Weights of a small audio frame classifier.
Training: adamw at rate 0.002, 39100 steps, batches of 64, held-out accuracy 100%.
Rows from block 7 of a small audio frame classifier, named by matrix and row number. Rows with one number belong to one neuron. Each number is 128 + 24 x the weight over its row's rms, rounded and kept within 0 to 255. All counts start at 0. Numbers have three digits each.
After each neuron's rows are labels from the 100 clips, of 14976, where the neuron reaches its highest value: "top examples" is what is common among them. Only what is clearly more common there than usual is listed. The data: synthesized solo parts of chorales (CocoChorales).
# fc1: MLP up (model.blocks.7.mlp.fc1.weight, 768x256), inputs 86-171
# fc2: MLP down (model.blocks.7.mlp.fc2.weight, 256x768, transposed), outputs 86-171

fc1.305:068152128128128128128128128128128128148128128128128103113128128128128128128128128166146128128183128128128124207128128128128096097128128128128091161186128058132128128128128128128128140094128128128128128152127086128128128128128118150129128128128128134128176128
fc2.305:128130123128101128079128141128158143128128128129167128128128210099082128099128128128128128117088128142122128117169108128154128113128128128128128124128147128128062128167130128128145130160155166128157128128081128128155128154050116128185146125128128128128128168
top examples: note B3; bassoon; note A#3; note A3

fc1.322:211079164128115078128137111144186128128128128158162173128128128086128128128128076128128116128062128128166178128128128152130128128128128109128128128085128177139128119128113128123128144128128128187120128066128119128128128128128117103106128128128128161128128139
fc2.322:128135128160128108128128157129103160128089128128128128128128128128128128128128128128172048077128128128094128128117105128141128128099128128128167128116128139128128128121128133108128176128119160185159128128207128196124128126128180128093128128147109128121128095
top examples: note C4; note C#4; note A#3; tuba

fc1.667:128128120128128128128128128128123128128092128154164128109128128136128128128128128107128186128069081139106128128128128128108128128128128075128130055128101079128094128170128126128204115128128128128096169125128088047128128132065112160128128128128149152128144150
fc2.667:143089128133128128169071128128128124128128128128119128120128143077128128107128128128128155146128137128121128128128128128128128134196128128128128128062128184128128171127183128098128128128047128128128128128098128108134220128146117129128121161100128128129125150
top examples: bassoon; note G#3; note C#4; note A#3

fc1.625:154143126128128128166087128128087128128128128128128128128128128128128128195128058103103128128128128063134128091128128133108128128128130128128082136070120128185095084116077128128128128128128135128126128128141095182104189128128128100161202122128116122115128128
fc2.625:128181139149065100144194128128098105128124128128115169132105128133128167185128140128128119128145105097128128089128129130134128065099156094088105128128102127128085171128117137107097122128101128161142112135145128142128064155128150120136126110161128149114151097
top examples: note D4; note E4; clarinet; tuba

fc1.536:144095128152128072105171128128078101207128117149128144128128128094103128202128111167128128093085169128128127128128128139068128159110128140128128165075128083134176128128133128125165128128100128128144128145128132128139128128128125061131159128128138128066115154
fc2.536:128120128128191128128127128128172111117119128128133128128159108128128103128128138128128128147068110128155128132060082128165128139128128177128128141115138171128128128128171128128128128112093164128128069128061128128128203128128058128130128160128128151128134097
top examples: note E4; note F4

fc1.51:128128153110097128166121128118128128129128133128128121131092171098128128108128128075110128129128117128128172165128128156121128128128199128128132128126099101129101132128147128128116079096128128128128128094133128155143128128128128090079188158124128128139128128
fc2.51:128162128128128128128128128096147128142158102128139128128111140128128090128128128085128167128202058128125128163086110101128128061136164158128086128165128146128128128128173126077156096080077116128090128128128160147128170157128128165128121128128128128179128128
top examples: note D4; note C4; note D#5

fc1.8:113128128128146128128128093128169094111111128102128105128173128128128128113128146128128128128058136155136128130128154161128128128113099141128119128128112092132133061084128128079128133096121128111067128128104115078128128128128127128128078128070176128105128128
fc2.8:128128128128112079128255089170128105149146128128128128128073151128128128100128117129128128128128129128128128128245158128128118131128128128128128128128109128128128128135128100147128128128089128139146128128128128128190000128128116128128113119150128144130119108
top examples: bassoon; note A#3

fc1.654:155157152128128128128128162128103162128152128128100114140090153128186128083081128128100129128124100165120125161128142114128110162084135110144128143141163056128065157128128128128124164133133128128111128063142128128125154165163109111128117128128082150128157128
fc2.654:201113079087128128119169095101122108128132171128128128159147128128128154186107161094128128128132132128166129128125128128128128125153128095098128128128114128152111119128130128128128091128128155137109151128127128117128085129164092135128128128134128128139128190
top examples: note A3; note G3; bassoon; note B3

fc1.85:173130128128128128116128128160074128128165119128128128124128128128128128119128128128128128128074214091128128128108153162161051151128128106128133163128123128136116093128112117149132167128128128128128128081145138128128128128128097099128087205090128153128128155
fc2.85:196128131128094070128130094128072186147097134128093170159152098155128109165144128119108128193128105115128107128155128162128080128128121130151128160177101128154128150128128128098121100070102128128134095123128128128127112148158124143138102200128128128128128128
top examples: note D4; note D#4; note A#3; bassoon

fc1.9:213128203128128144081157128128128128107185128155128128128092128128128128128128128106084160099104171099192141141141119128128120128120146120128128128104171128160093129221078128128199201144107147179153105128128093128128128128128128072108106128150128190128128128
fc2.9:128131090128116128128157128103109128113076116158076129153129118128128128147128128128141128070128098128106128196146168139076094128111128111119082128130097128128155128165128155128128168133128117098128128104128128161085083101128172128161128147105079128128128094
top examples: note C4; note D4; clarinet

fc1.510:167171152128128128161133128128097129117128128128146128128128128128128128128169128071128128128128128083128128115128185128101128128163190128128128128143116139153110088128149120117128149118117131128128128128125086205120077128128128071088183128098128138128128128
fc2.510:126128110145071095154128128128130115128144065128068207172096128128128143166128166144119128128128111101145081099128128128154128128108140118155107087128108128128129176117128128128134128098078089117128138128128128102138090157128168155064170120128128148128128127
top examples: note D4; note A3; tuba; bassoon

fc1.549:128128191107083128103063113128137187070128140109128128128102130128112128128128074128028166128128128117128128128155060189128138100128124128118091123128128099215128088128078128164128138128128128128171128078131124128165128120128128173087145136128156128087128150
fc2.549:137128128128128128138168103128128128128104103128126187134128128128128128178140147165128155128135128100128156160186128128128152128111128128070156128128155128128101154190128128060128128168128128158103099128128152078136088128128185106128150128144101128128171135
top examples: note A3; note G3; tuba; note B3

fc1.474:135128128128128120108128157199105154128089128128128128095076105129140128128125128128082128109071113128103128128155083128136128171128128111097128101128128101128098099161128200193163128105128128128124128073133087103128095128128115126077128128136128138128117157
fc2.474:124090128128128116128030106081096128128186128128128128128128128156128113099128128128113141135173121147128128128097087128128119128128113128111128075128159165105128169101128142120128161110086106107136128122097143128134210135128128128128128128124158160128128133
top examples: note A2; note A3; note E3; cello

fc1.437:128128132135128185128128128168132128171151128128122161157144128128090146147128128128128128128128128128128128128077105128089082135128168128133105182128098128128128125128111128128128128128116128128128123128128117130128208128205127099128128087128179128144128128
fc2.437:128128128153164120128113128184087121128087105128211107128128100128108128162121095108128160088129128107075129104128128128147094139128128128128074128141084128128120128147128104128128130128138128128128104126128128122126177128128167198074128128128116128171128117
top examples: note A#3; tuba; note G#3; note C4

fc1.74:166074128106128085128128128128128151128089123118128128128128128150128128121128148128099141128145128128160185125128128128133128168068128128131128099096173128128128122128091128177165128128128155128162128128128045128128128136128094128121128128128128128129128193
fc2.74:138128128128128113071128083128128094128201128128154128128128128128128128128128128164158128128162078124128190128091128183120128164095128140173194128077128128128101155136128097067164128175089128163145128128128128142128128128177070128080128114119122128128150082
top examples: note A4; horn; note A#4; note B4

fc1.530:193128129108128142106128128121168165099128128128190158115093128125128128126128120182136128128128085128150128128128128171128050175128086100128128128128128055145128168128098110128128200178128128128128128119147107128142104170136128128128080128128056147159128118
fc2.530:135128128139128064128128128106128128164131128103128128128142128128148085125128090128105128128128119093128128128066084128128128155128128128128128128156128128128164128128128126140123032128128128088128128128131128128128211079128114084175128145128128193128148128
top examples: horn; note A#4; note C5; note A4

fc1.220:101088128128128128116128128145087087114128139128128104128097128128128128128128107128066128084128159141144128128128105071148128128128128094128170128140128128137128128116128128182201120128128128128128128104128061078128128132128109118162099128128140134144087128
fc2.220:118178179128182128128188128128128128214115128146128128112128091128128128073128128121052150128139094110128134128128128164128156069128128128128090128114128069128128128128133128120151128128028098128128128128117128144143132128111095128128128128184128141128128128
top examples: note G#3; cello; note A#3; note C#3

fc1.576:139099128128110149153092128171149190128128120128128128128082128099128128128128147152101128133128093129184153128128128158128128184128128089152167093128128128125128128133118126073144182155128128128123128128119128157128143128128123092107128138128104128128139146
fc2.576:128093093128173128128049153085123147121128128145128128092136128128128128113128115089128151116124128128128128128020099114128128114128128155112206128144128128128135128128128102128128096128128128117061128076128128086128128128127128128128128104103128176108128152
top examples: note A#3; note C4

fc1.699:131140135128128128158128128096135099194119133128128128103182128128128128123128113125085147128073227096111119128128140128177052128128158128117128128148151128128125128132079128191151128146118128128128128128104104063160128128128128075155103128103141151128128128
fc2.699:128127049192092130128128128101128128115144128093128128128128199045128128113128098107147122158128128128128126134175166128110128128128128128085098187143128128128128128128120128113128128128142154156176086128128148088128128152095128128162128128121122168128172106
top examples: note A4; note G4; note B4; clarinet

fc1.611:128170128128128141128128160085135128128070128119128106156128150153130128128131082128142128128100128073128138087158174101091160126128155118128128136128081128128132128128128128158128143163107128137128128128128128155128149147128128158128128138128129128128128128
fc2.611:128128135070128153128156128128136108128143128128128128143128159128113112131128137128128128117108128128190128058167128110128128072117128128128128128078083069128101128104094182118110128137137080179128144101128128124136075128134128128128147080128128126128088104
top examples: note D3; note A3; tuba; note D4

fc1.504:128123138128086128128089128149060169079134117128128128128128207142128128118128128086128110128128127128162045128095128193097115128128128146128137118128170134128128176139120096114128116086128128128128090113128102102134154128155128146129128128122128107128128128
fc2.504:128169128128131128128125128166100144128128145128059172128139128128128169128128114088128074128182106128081132128128128128133128150128128091132128112166108070128136090109128128174128103083128140128105128141061144128099131152126161172128121196191137128128128195
top examples: note G#3; note A#3; tuba; note D#3

fc1.152:128128128122128128128107128170084167118109128128128128128123206117124128128128128143098111128128122128116171128060128155147128128128128128196128128189178092128128143128113181128128103116128128108099128169128057128117159128128125175168128118163144128128128139
fc2.152:128167128128128163125128128128111128128150128082128128128118081128128144128128128128128084128160092088071128128142154188083128128172128128080058128158128128129128077133128128128142128088128128128148128128108156148064106144128128183081128171086128128128128128
top examples: note G#3; bassoon; note A#3; note F#3

fc1.723:128169185128092128074128079157128128150128141146128133149124128083128128128108096082097036128133123179150085132144128152089111128128128126120122104106152128103100129156129078124164128128130113128147111128128128128128131128168128128083128128155111128076128128
fc2.723:121118101128142128128137128128128121122171127142128128121145128113122172137140128128128077128160218176165106229172151071140128138167095143115128128094128074168089092128128128128128126128131154128128128130128128128128121128128128128128151142128128128128128164
top examples: note G4

fc1.613:128160128128128135128167170178128128124128128128155133108116157152128128128128128085128093108128128128085073128080128104092128128128128084184128138128128102128128152191140105110106128128128128128128128130128119064065125171128128128128120128146154147116107128
fc2.613:128078128110128119128120128128141080128136127128135154128156128128128128111151154128128128128140206128105128128109120143092128089172144135128134111128103178128128128128153112146128127071128141137101153115128095128125129128105108110128104128128128082087095128
top examples: note C4

fc1.577:128175128128108128134152101128149128167128128109128128110128152125128144141128128128128062128120128150128128128104154113128088185128128130128128128128128128128157128166136128128128175128128128128060130103128128113128115178128110134124166128128061125128128128
fc2.577:103128128115180128064082151128145139128140128151128128128128128145128128128128128128128096128128128128128128128128121128128159128128128128128099109142128078128123128076147128166128128128128183131128128079093128128122194128126128155155128128128148128081147128
top examples: note A#3; note G#3; tuba; instrument: bassoon

fc1.439:149116128128096128182081128107128164135128124128085161128128128163128128118128128139139128129138091128128153077133173128164128128137099128124115182128113147128128153102129128098131128175123128128114128128110077173128136128144128128172124113146128128128128166
fc2.439:150129079128102128094150128147089157130113137128128093159128088128128128167128128168123146158112097128078144115174128128128128176128128131128128166103128121144089128111128132128128128123128089086140107128142161128124078085128211128100151128114128128125128128
top examples: note B3; note C#5; note B4

fc1.531:109145145128128128128128062149128128117145117128159080128128128081074128128128098128140128128162151128128128128128128154099139128128128128108142107128146160128128120128131108128164128128098128128149128093179128128139164134128114128145128128146081155114155128
fc2.531:153073128128173155171001179131128128205128162128128082128122128128128128128128128128143155103108142119128117170128090090128128128128136128128128128128128160119072128128088128128115128128120128119097127174120105190128128159120128128157128128128082128057136128
top examples: note B4

fc1.621:128128169128128113128117128107128122116096105128113104128128128154103128128128125122120128128107145083143128128128128128065128128082128117128128170128128128150128128128128113150155116128128115128150128041128128128128128142128073120104128128098086128128128128
fc2.621:128109110128128128128128128128166128115171128152128178128083130128128161126139121115128128128128128118128128128078128111160162128128128131183128128128073107128111136085128124105139094128084092146119196121128128157164128128128125128104128090129128128138128128
top examples: note D3; note A3; note G3; tuba

fc1.222:128091152128128128105128172123128128121128128128155128126120155155128128151075103145065128128128167090158147141128123128171128128128143106128128133128140165144110143155049110096128128163139109164153148128069128118128128128128128089060128127149128172114128128
fc2.222:128164128128128128119148119128128121191093149148097128126144128113162118128104128117128133128128104105128145168128202156090104088108135091128095145139066118080128093169130203118147128138128143139128157128142128147096118128128186128128113128128121092143128128
top examples: note C4; tuba; note C#4; note A#3

fc1.566:128128128124128128128120114128087140128128136128123128128139149123165128146128128128101128128126153101197141128128128133155069128128128128104186193155128128136128169128128155084128160128128131103128128093155095161128148128166102128143159198128146128106160119
fc2.566:128157128066128128128155128128128086128128128189128128158128128128128128128150128207128128146128127105116155128176161128128087171100128128128129146141128128128128128128162165128128149128079076123132132103099166128128046104128177128128128172124121083059128139
top examples: note B4; note C#5; horn; note A4

fc1.256:183128144105128098079128128110154128124128095128128128128052112128108128173089116128097145128158128113161179154098146083173115128127128118108128169147128144144102193168110128050128172151128128176144128128080121128128121128163105095065134103140128131128138128
fc2.256:128146134128095128128164104128128128172096130149075084128150128167128094128064116135128128104128124128186120193128184109076128086128128128094141155128127159128128078156128193166092128152128160144128155205167136130056107128103168153126128128105128090128103120
top examples: note C4; note D4; clarinet; note F4

fc1.60:157157134102128153128128066128151070128109112128083167125063128192128128128128128146128128128128108152088188112128128066128171128128128128088128137095128164128128132141080082095128128128117116128077128128128128103165098128128120077110123128081167128128105157
fc2.60:145128128176128136128157110128128096115175148072157174111128129097128095141128112128128122121128128128138128133179160128191128098128128142137128118155116153083107124136116147156117128097140128128167128079108128110184043128128128144074128128130128128128160128
top examples: note A#3; cello; note G#3; note C5

fc1.427:117128103067099128092128152090123128128116128128128128111102200128128130183128128128128143128128132100128128090148147083128191150128063128095128128094128144145147167117128128128128148134128170128179135128128070169128162152128119128132183128173128128128128128
fc2.427:118128171136052128128113118128128128128128128128138151128128128128140133128128128128128128179179077128145128130151128128128101128097173153128128145128128155128182128128128128100086128111128128128173131128128069202172128128128084117211128128186128128108119128
top examples: note D#4

fc1.691:167128128128136072126128128150142233194128122165128128128128084128128128197128128131128143128128171169128128128093156128120139146128128128128136128150128128157050148133077128159128128110128133101153128124116044124128186128128112131128138087165170127161114115
fc2.691:128128128095125074128096128128092194128133108128128128128128099128128128128129124159128141089128045128076128149115152128108063144128149107128086128143128164127128115128128122081164134159099128079095128128144172101142128144128145132134128144128128128215151128
top examples: note D#4

fc1.460:128087147128066160109123055128067128128128128128128128128103145128128128128128128128128128142128128128120100086128128128118128151128128079143150148128128128105210128128128128128128081103113128089157128097167128128128138128128121078085189160128161128117128128
fc2.460:136145133093153143098128085127128159128065138118177140178128096134153131128128081105141128128128131128128128128108128176128110128153128128093128096128128150155128062120101128128084128101196128128128106128121128122115153128128099161142146179128128128080128128
top examples: note G#3; note A#3; cello; note B3

fc1.116:169128135128128128086139172128058128105128138128128102103087128136133128144128082102128128128108151128128182123179214096171073128045068153128139128128156128128128128176093128128128139128128128128081128042114123128141115126128104128135154172125128132128182128
fc2.116:128128184128123162128154111128116102128128128159119117128199068128141128129143160144102121188128120128124128171133216129128055130128103128106128159128098102128128128158128128128128128160121128128157128140128151132128106128128166128128084147138128128154095116
top examples: note D#4; note B3; note C#4; note A#3

fc1.635:128125187108128062128131131146128128228144128177094128096128099154064128164130132128128139128173143095128128128128182128128128124128128056126123128128128128130147156141129104157148121128116128128128128122128095171128123128128128128128148061176147139128128193
fc2.635:089159098128119128128128128129128128128128128128128194128128123128128128128128109128122112098173128083128128143128158128128127128112128108128141128168203128128122128094128128128072128128128128128093128128128134086128170157130128097128128098088128128171128131
top examples: cello; note A#3; note A#2; note A3

fc1.681:182128155029128128138128128128126145128093123128128128152159128128078128128128128123128153128089181112128132128142128128075108181135151067128128128150128128128098128128040128128128128124116128128128128128128128075128128133128123128125130123128128150103128165
fc2.681:142121048134156146166034128076128128128147128128128128160128128128128144128128128040128119128112128128128128128060128063141128128128128139128128114122095122134078111128128095099160128177128101128095128128128128128128229128128128128132177091088128112128128155
top examples: note D3; note A3; note G3; bassoon

fc1.196:102099128128139107128128128128133111128116128128128128128128133128167128128094128102176128128089128128114128081166151179136128128128128128128128128128176128104128127128064128128100128128128128149106160128128084128191122164105128093128153128043120167128128128
fc2.196:091128179128138083126176128128128117128128157128128182128128128128128071125128068128020128128128128128128128128083164128128128081128128175128128128128128128134128128128098128086148125128128128169128128128128128108179128128168128128128128128128128128128128128
top examples: note C#4; cello; trombone

fc1.451:137148129107128128137128128122164120128128128128144099128130128115128128135128094146128128128110128128128151142128166108058079164128128112128106128111128102145128116128128104128128175202128099123128134058120149071128147128136107128105166128128128137144141119
fc2.451:128128128088128128089171136128079142139128128059128125093128114128128128172128128055124118174128175128128115128143077128128167099128128082133128172128153124128152128078166171135126078079130109120128103128128128128121104131128128115163128120129128103128128161
top examples: note G#4; note F#4; note A#4

fc1.595:055115168128128128122118090178027112115208128128128141113149150101160128128128128156100114128128128122221059128171110115128100154128184128113108115150128129158128128141128164093097128128079134128128128128128128151140128154128123092103128128094128128127128166
fc2.595:128128128128110079154128119128086128122128119108128131128128140128175160128128128128128132128128143132080080055119096128128061187152109117187107128160160117128128167128098155136128121104147122093128140094094146102081128152128123138119128144128128161128156128
top examples: note D4; note G#4

fc1.465:128158111129128109158128128128128128151128128087128160128128128128116128153128128128147128128100128128211104080128174149117108128128128128128128102120145128128088100087128179079128128128128142147097157167150128144152128128128126033128128052136134131115129089
fc2.465:195128128128128128128191128173110121128128128128102099135120083094151172143138128123114118108128119128106089071201128179163128120128128120128107128087096097128129151128128128178128116122150134128171108188128143128117022101128150183094128122128151128085097128
top examples: note A#3; bassoon; note G#3; note C4

fc1.225:081128128116128128024128086128095128128128114146109128094077164160128128128128128128128128128105099128111128128145128105128128180171128095192128128124121128128128128160112124128128121132128128128088128129128128099128128142157127144128128216128097128128128128
fc2.225:178128128107128128128070128128067124157113128180128128128106128128191101128128144128119146166128128128128136128091115161130128128204128128151134128128128128128132128128128128081128128095108128094128086133130128154128235128170103128120136169128128129114128082
top examples: note C#4; note B3

fc1.623:128128128128128128128116156128128128090101128139166128128128128128121128106116128174128128128128156100085138128125128089128108128140087096128158128146128128142112109128128128128175131128128128128128128153113128131128135166130121163142128121128184164082128128
fc2.623:108131104167128128128090128128176107128128128128138128128148128046128128128128128128195082128115191129128128128121128128150155128213111128226128120128130128116133111125128128128128128083116128093128187128128128085128188119140079071140128134128168193148128128
top examples: cello; note G#3; note A3; note A#3

fc1.362:198128147128128110128148113128048128128128118137118152128128099128129128128128143057128128128128146120104128128128165132107128129128116131100128116128128128128128081128082139128152128120128128128128128169128154128128128164128114128104128133128128212096128130
fc2.362:123086107104128185128090128106133128148117167128128128142128128128128128214128204128166128128122095107128128128128128130128113128141128135128125128196134128128146128202128128126155124168128128128110113128128123128149190164128142134128128128128118128128128128
top examples: tuba

fc1.289:128137150077101128074090128153167146101088134154128105103128168132085128086128128107128128128141077173128161106128090128128128139128146128128177079128184111148156111146089115128221137130156122128128125128094094148071154142128105128113116128181128128128166164
fc2.289:128128146083165149128132128123128128121158128128106083128123128156108093128106128173142115166104128128128128128074066128129128128128128151128128128165156128122119128107128158128166128130128128094118145128082144128113141189124128128128144128103128085128101162
top examples: note E4; bassoon

fc1.262:128127128124102128085128113167128177054154097128128160128090146116128128128128093112128128128164104093128179132155128128133128128110128147128119128123163128155128128198095128078128128128128128128117128145127096128099144128186083128107128182109128128111071155
fc2.262:122128128165128128128128128115116107089164128128128134114128128128128132128128097128125119048128126128102215166055128140128160079128128117128193128117076145119128128107128128128128138128076128110128193128159128128111194128110128140128179128128128173152128128
top examples: tuba; note G3; note A3; note F3

fc1.479:150207159065128128128128145128128128128136114128090128103070157128102128089128128115097084128152096149128168182128088184105128128078141128128128138161104110146128189130091082084128193128128128158128144124128130128128195129115125128128128152115101137089127110
fc2.479:128128128128110128092149128170128128128128139156128105098128128200146128128128128128097063192128163134156128186186128118128132141128113129128128138128128084152115079098128128128123137085128154128144128124128089128128101128128134128128128146128128128128128134
top examples: note G4; note C#4; note A4; note B3

fc1.303:127102150128138093128103128128156135153128128128128085137128128046128121144128128143108153128039143134128157128114078128128139138128128128128125128103146128197138128128124165128139134128128128128079117128136087060128128128167107128141128128128113128126128128
fc2.303:128129148141128093097205128134116128166128128128128119129128144128128128081122133113100129128169117128102128117221134129128111128128128127128127105149128128127184128070097104165128144128098141128128128148128128128134010128118128128114089128152110128128125133
top examples: note A#3; note G#3; cello; note D#3

fc1.758:128164128128128128123085128118127118113080118128128128160080128113128128128128135128128128128128139128128128095128116156061128172116138128128070160128128128130128124137118132128116145128116128128128128128143069140128128128128112128137128148109128121128078149
fc2.758:150104128110128128128128183126137155130128128159109122173128090128189115170116128127111128145100138163128128128179167152128116187128128134104082128128095128128128128094130120128156140128157139128128128128092128128110064128128128121144128128133128106128095128
top examples: note E4; note D4; horn; clarinet

fc1.440:128128128128128128130127080128101141128158096128128139139128111136128122155128128140154128128095126106128088123074164134107128156084128128176128127133111105152128156156173128104128135128128119128139154128172153128099128128128104131128128128099086159100136128
fc2.440:101128166075128167153107159128128128128193128168128128158128138128128128128128128128030128112128116119128128128128128131128117128128065128128128127128128128142128128190128128104132141171128152128128128128128128128128171128100156128128065128128080129194050145
top examples: note D#4; horn; bassoon

fc1.18:129089111072108128135128165148128148102128128128136084128123110090128128162040128083135165128128128128128128201088154099117145144128134116128124128128145118128128128128123128128119111128128124128128128107128158127134128128142117128111128102099128106186128122
fc2.18:128090128085128102090128128128128128087128128128128128120144101038128128128128128057136128128128191113114128105094128128128156108160128128129160128062128128123129081128180128100128128128175128128142128128164128128130142128128128111162181114111128111128128128
top examples: note G#4; note F#4

fc1.300:092124128128128151128128128123100185128099128128077149128128109156128128128128093128149171120129138172128104128128128128128128164128128074185128128128115128128128128128128128122128128147080137165150128110128128128145128128128103116065138107171171128128128121
fc2.300:135152189128160079128213094144128128173074128149128128128128128128128128128046128119128128170156128157147159128178153098110121128128095155128159128128128075128128112166128126128128128128151128128165128128128128109128045128128142128128214162128128128128128128
top examples: note B3; bassoon; note E3; note A3

fc1.204:128128143078128145124153105148128132128143143102133128128179112128128128128128128105128083128107128136128059128144128128098128140128128112128117127165128128128128128128091128059127076128137128128099114128189104128128136125123111183122128128107170150134176128
fc2.204:128151072128056078128198128181159103108111153146198134128128128128128120104108128186135128128128118109128171156159166073102086128128158122120128189131089128108128121137128145211116128116128128171158128128128128128128063128128128151128116128128128177128128114
top examples: note C4; note D4; note A#3; bassoon

fc1.288:128128202099128107124128173128115161133046126128085072128088128157128128128128128151128132128108090060128151128171123142128128128128128128128107128127128163134095128128115153128143128085128128128088128069128128080170099128128125128103128146128114128148128121
fc2.288:155128128128175128113128128104099203128128128128155128128128128145128103128167128128128128139087101128128128128013128128133128128128148128128128106128128189125128128128128106128155128128128128128076128128144128128101210193128128128128077152128108121149128128
top examples: note D#4; note F4; clarinet

fc1.71:128086189132122128088128147138063128160143128128128128128128112128128128128128162128108134137128114128128128122128128128128137151138037128187138084128139139128128191194105132128100135099128128128047128128125116128128128141128102128076128128128128155110128128
fc2.71:128156071126186173128128128094125128132128156128077128074128142128168161128173110128161128128127128161128128145128128134124175186126086149128170128128187100151128119128128128128128128128128128101145128128087128128128128128128129155128151212128128122126128128
top examples: horn; note B4; note A4; note G4

fc1.487:128125128135128111078099128128124105128128128128107160118128128128128128128160128128120128128128128128145177128139090128128128153111154128116139147182128106128096056128089128128196148128128154128151128211126109128132101137112125128128155124114128121050128128
fc2.487:128154064128138128087036128128128128067128156128127128128131128128128128128128128128183128114128128159128128128082128128152128128128105156128128119128133128119128128189103130110128176128146150159102128073128128148128220128128128128128134128128128165128212128
top examples: tuba; note F#3; note B3; note G#3

fc1.587:119098128128135101191139068119128120128082128128128128135133128120143128128146128062136128128131184128128154076101128085128115128128117128078151128125164128128115128128128128128128067128128128128098128150128037128087128152128101080134116167106155180128128128
fc2.587:128128166099091086145204128138128128128115128165128128128128119128128128128091043128100160116128128128128128128182156140116128160128071181128128131128128128159160128128128128128066128132128128128151128101150053128128055128144128128128127084155078128128128128
top examples: tuba

fc1.142:128128132128128108128128128112128128122099128128128099128087116128151128128098081128067128128128090082128137075128128128128130128146128128133128149128128184128128128128088128128157128147128128128128128128135106128128052154159109132128128129059128137080109147
fc2.142:128128128128128128128128083106128124128106128128128128128128128148150128117128142076153128128128128128128128063128099080194123128128128095128154176128186129128128156067128096128128076160147128128128128128128149128128180128128128128128177106156121136106128152
top examples: horn; note A4; note B4

fc1.650:073128141092112128108088036189077160128091121120128128128128128128128128128128096128070174128128128096225128128137073111089128128128161129128113132194106128128129167150128151093137128109128128128126087128128110079129117131128095101158128136093178128139168163
fc2.650:128164149152136128119161128130106185122128128089128114128161146128128097101145100128155128128155128103103128128179101139128128120128113122210113136182181128128150101135128129153128113110128128112155128128128146128159087113082128147183080141180128128109128128
top examples: note G#3; tuba; note A#3; note D#3

fc1.655:128118137128124134128145128111128122128096126128123128128071128126128128205099086138082094129128128114086128128128120110128105128163128067128128128128173149128115128149025128160182128148089094128128128128159128128135128128153109128167112101128099165128138128
fc2.655:128138157116128133152128128102128079128147128128200104157128086148103128128094128139165128128128149128155128128144156128156113110145090128128116189131187126096158128153133128128128168150128168128128128120064136106128128150114128128163127122139128128118086128
top examples: note A4; horn; note B4

fc1.335:128128124116128128128128078075123128128159128128128073143128128128128128126128093077128128128128128087128066141128128128128128164128152151128113095142128128128084128191059128100150092132073128179128128134141161128137128128128128128128128128128128162063128128
fc2.335:212141086128128173128081128128128128128128128128089166113121128172128166128128128175195128141177128128154097128039090130128128100128121135128120127128155173128128128128128188141128138128180128128105128128113128126070194166134128128128145129128128128128128128
top examples: cello; note G#3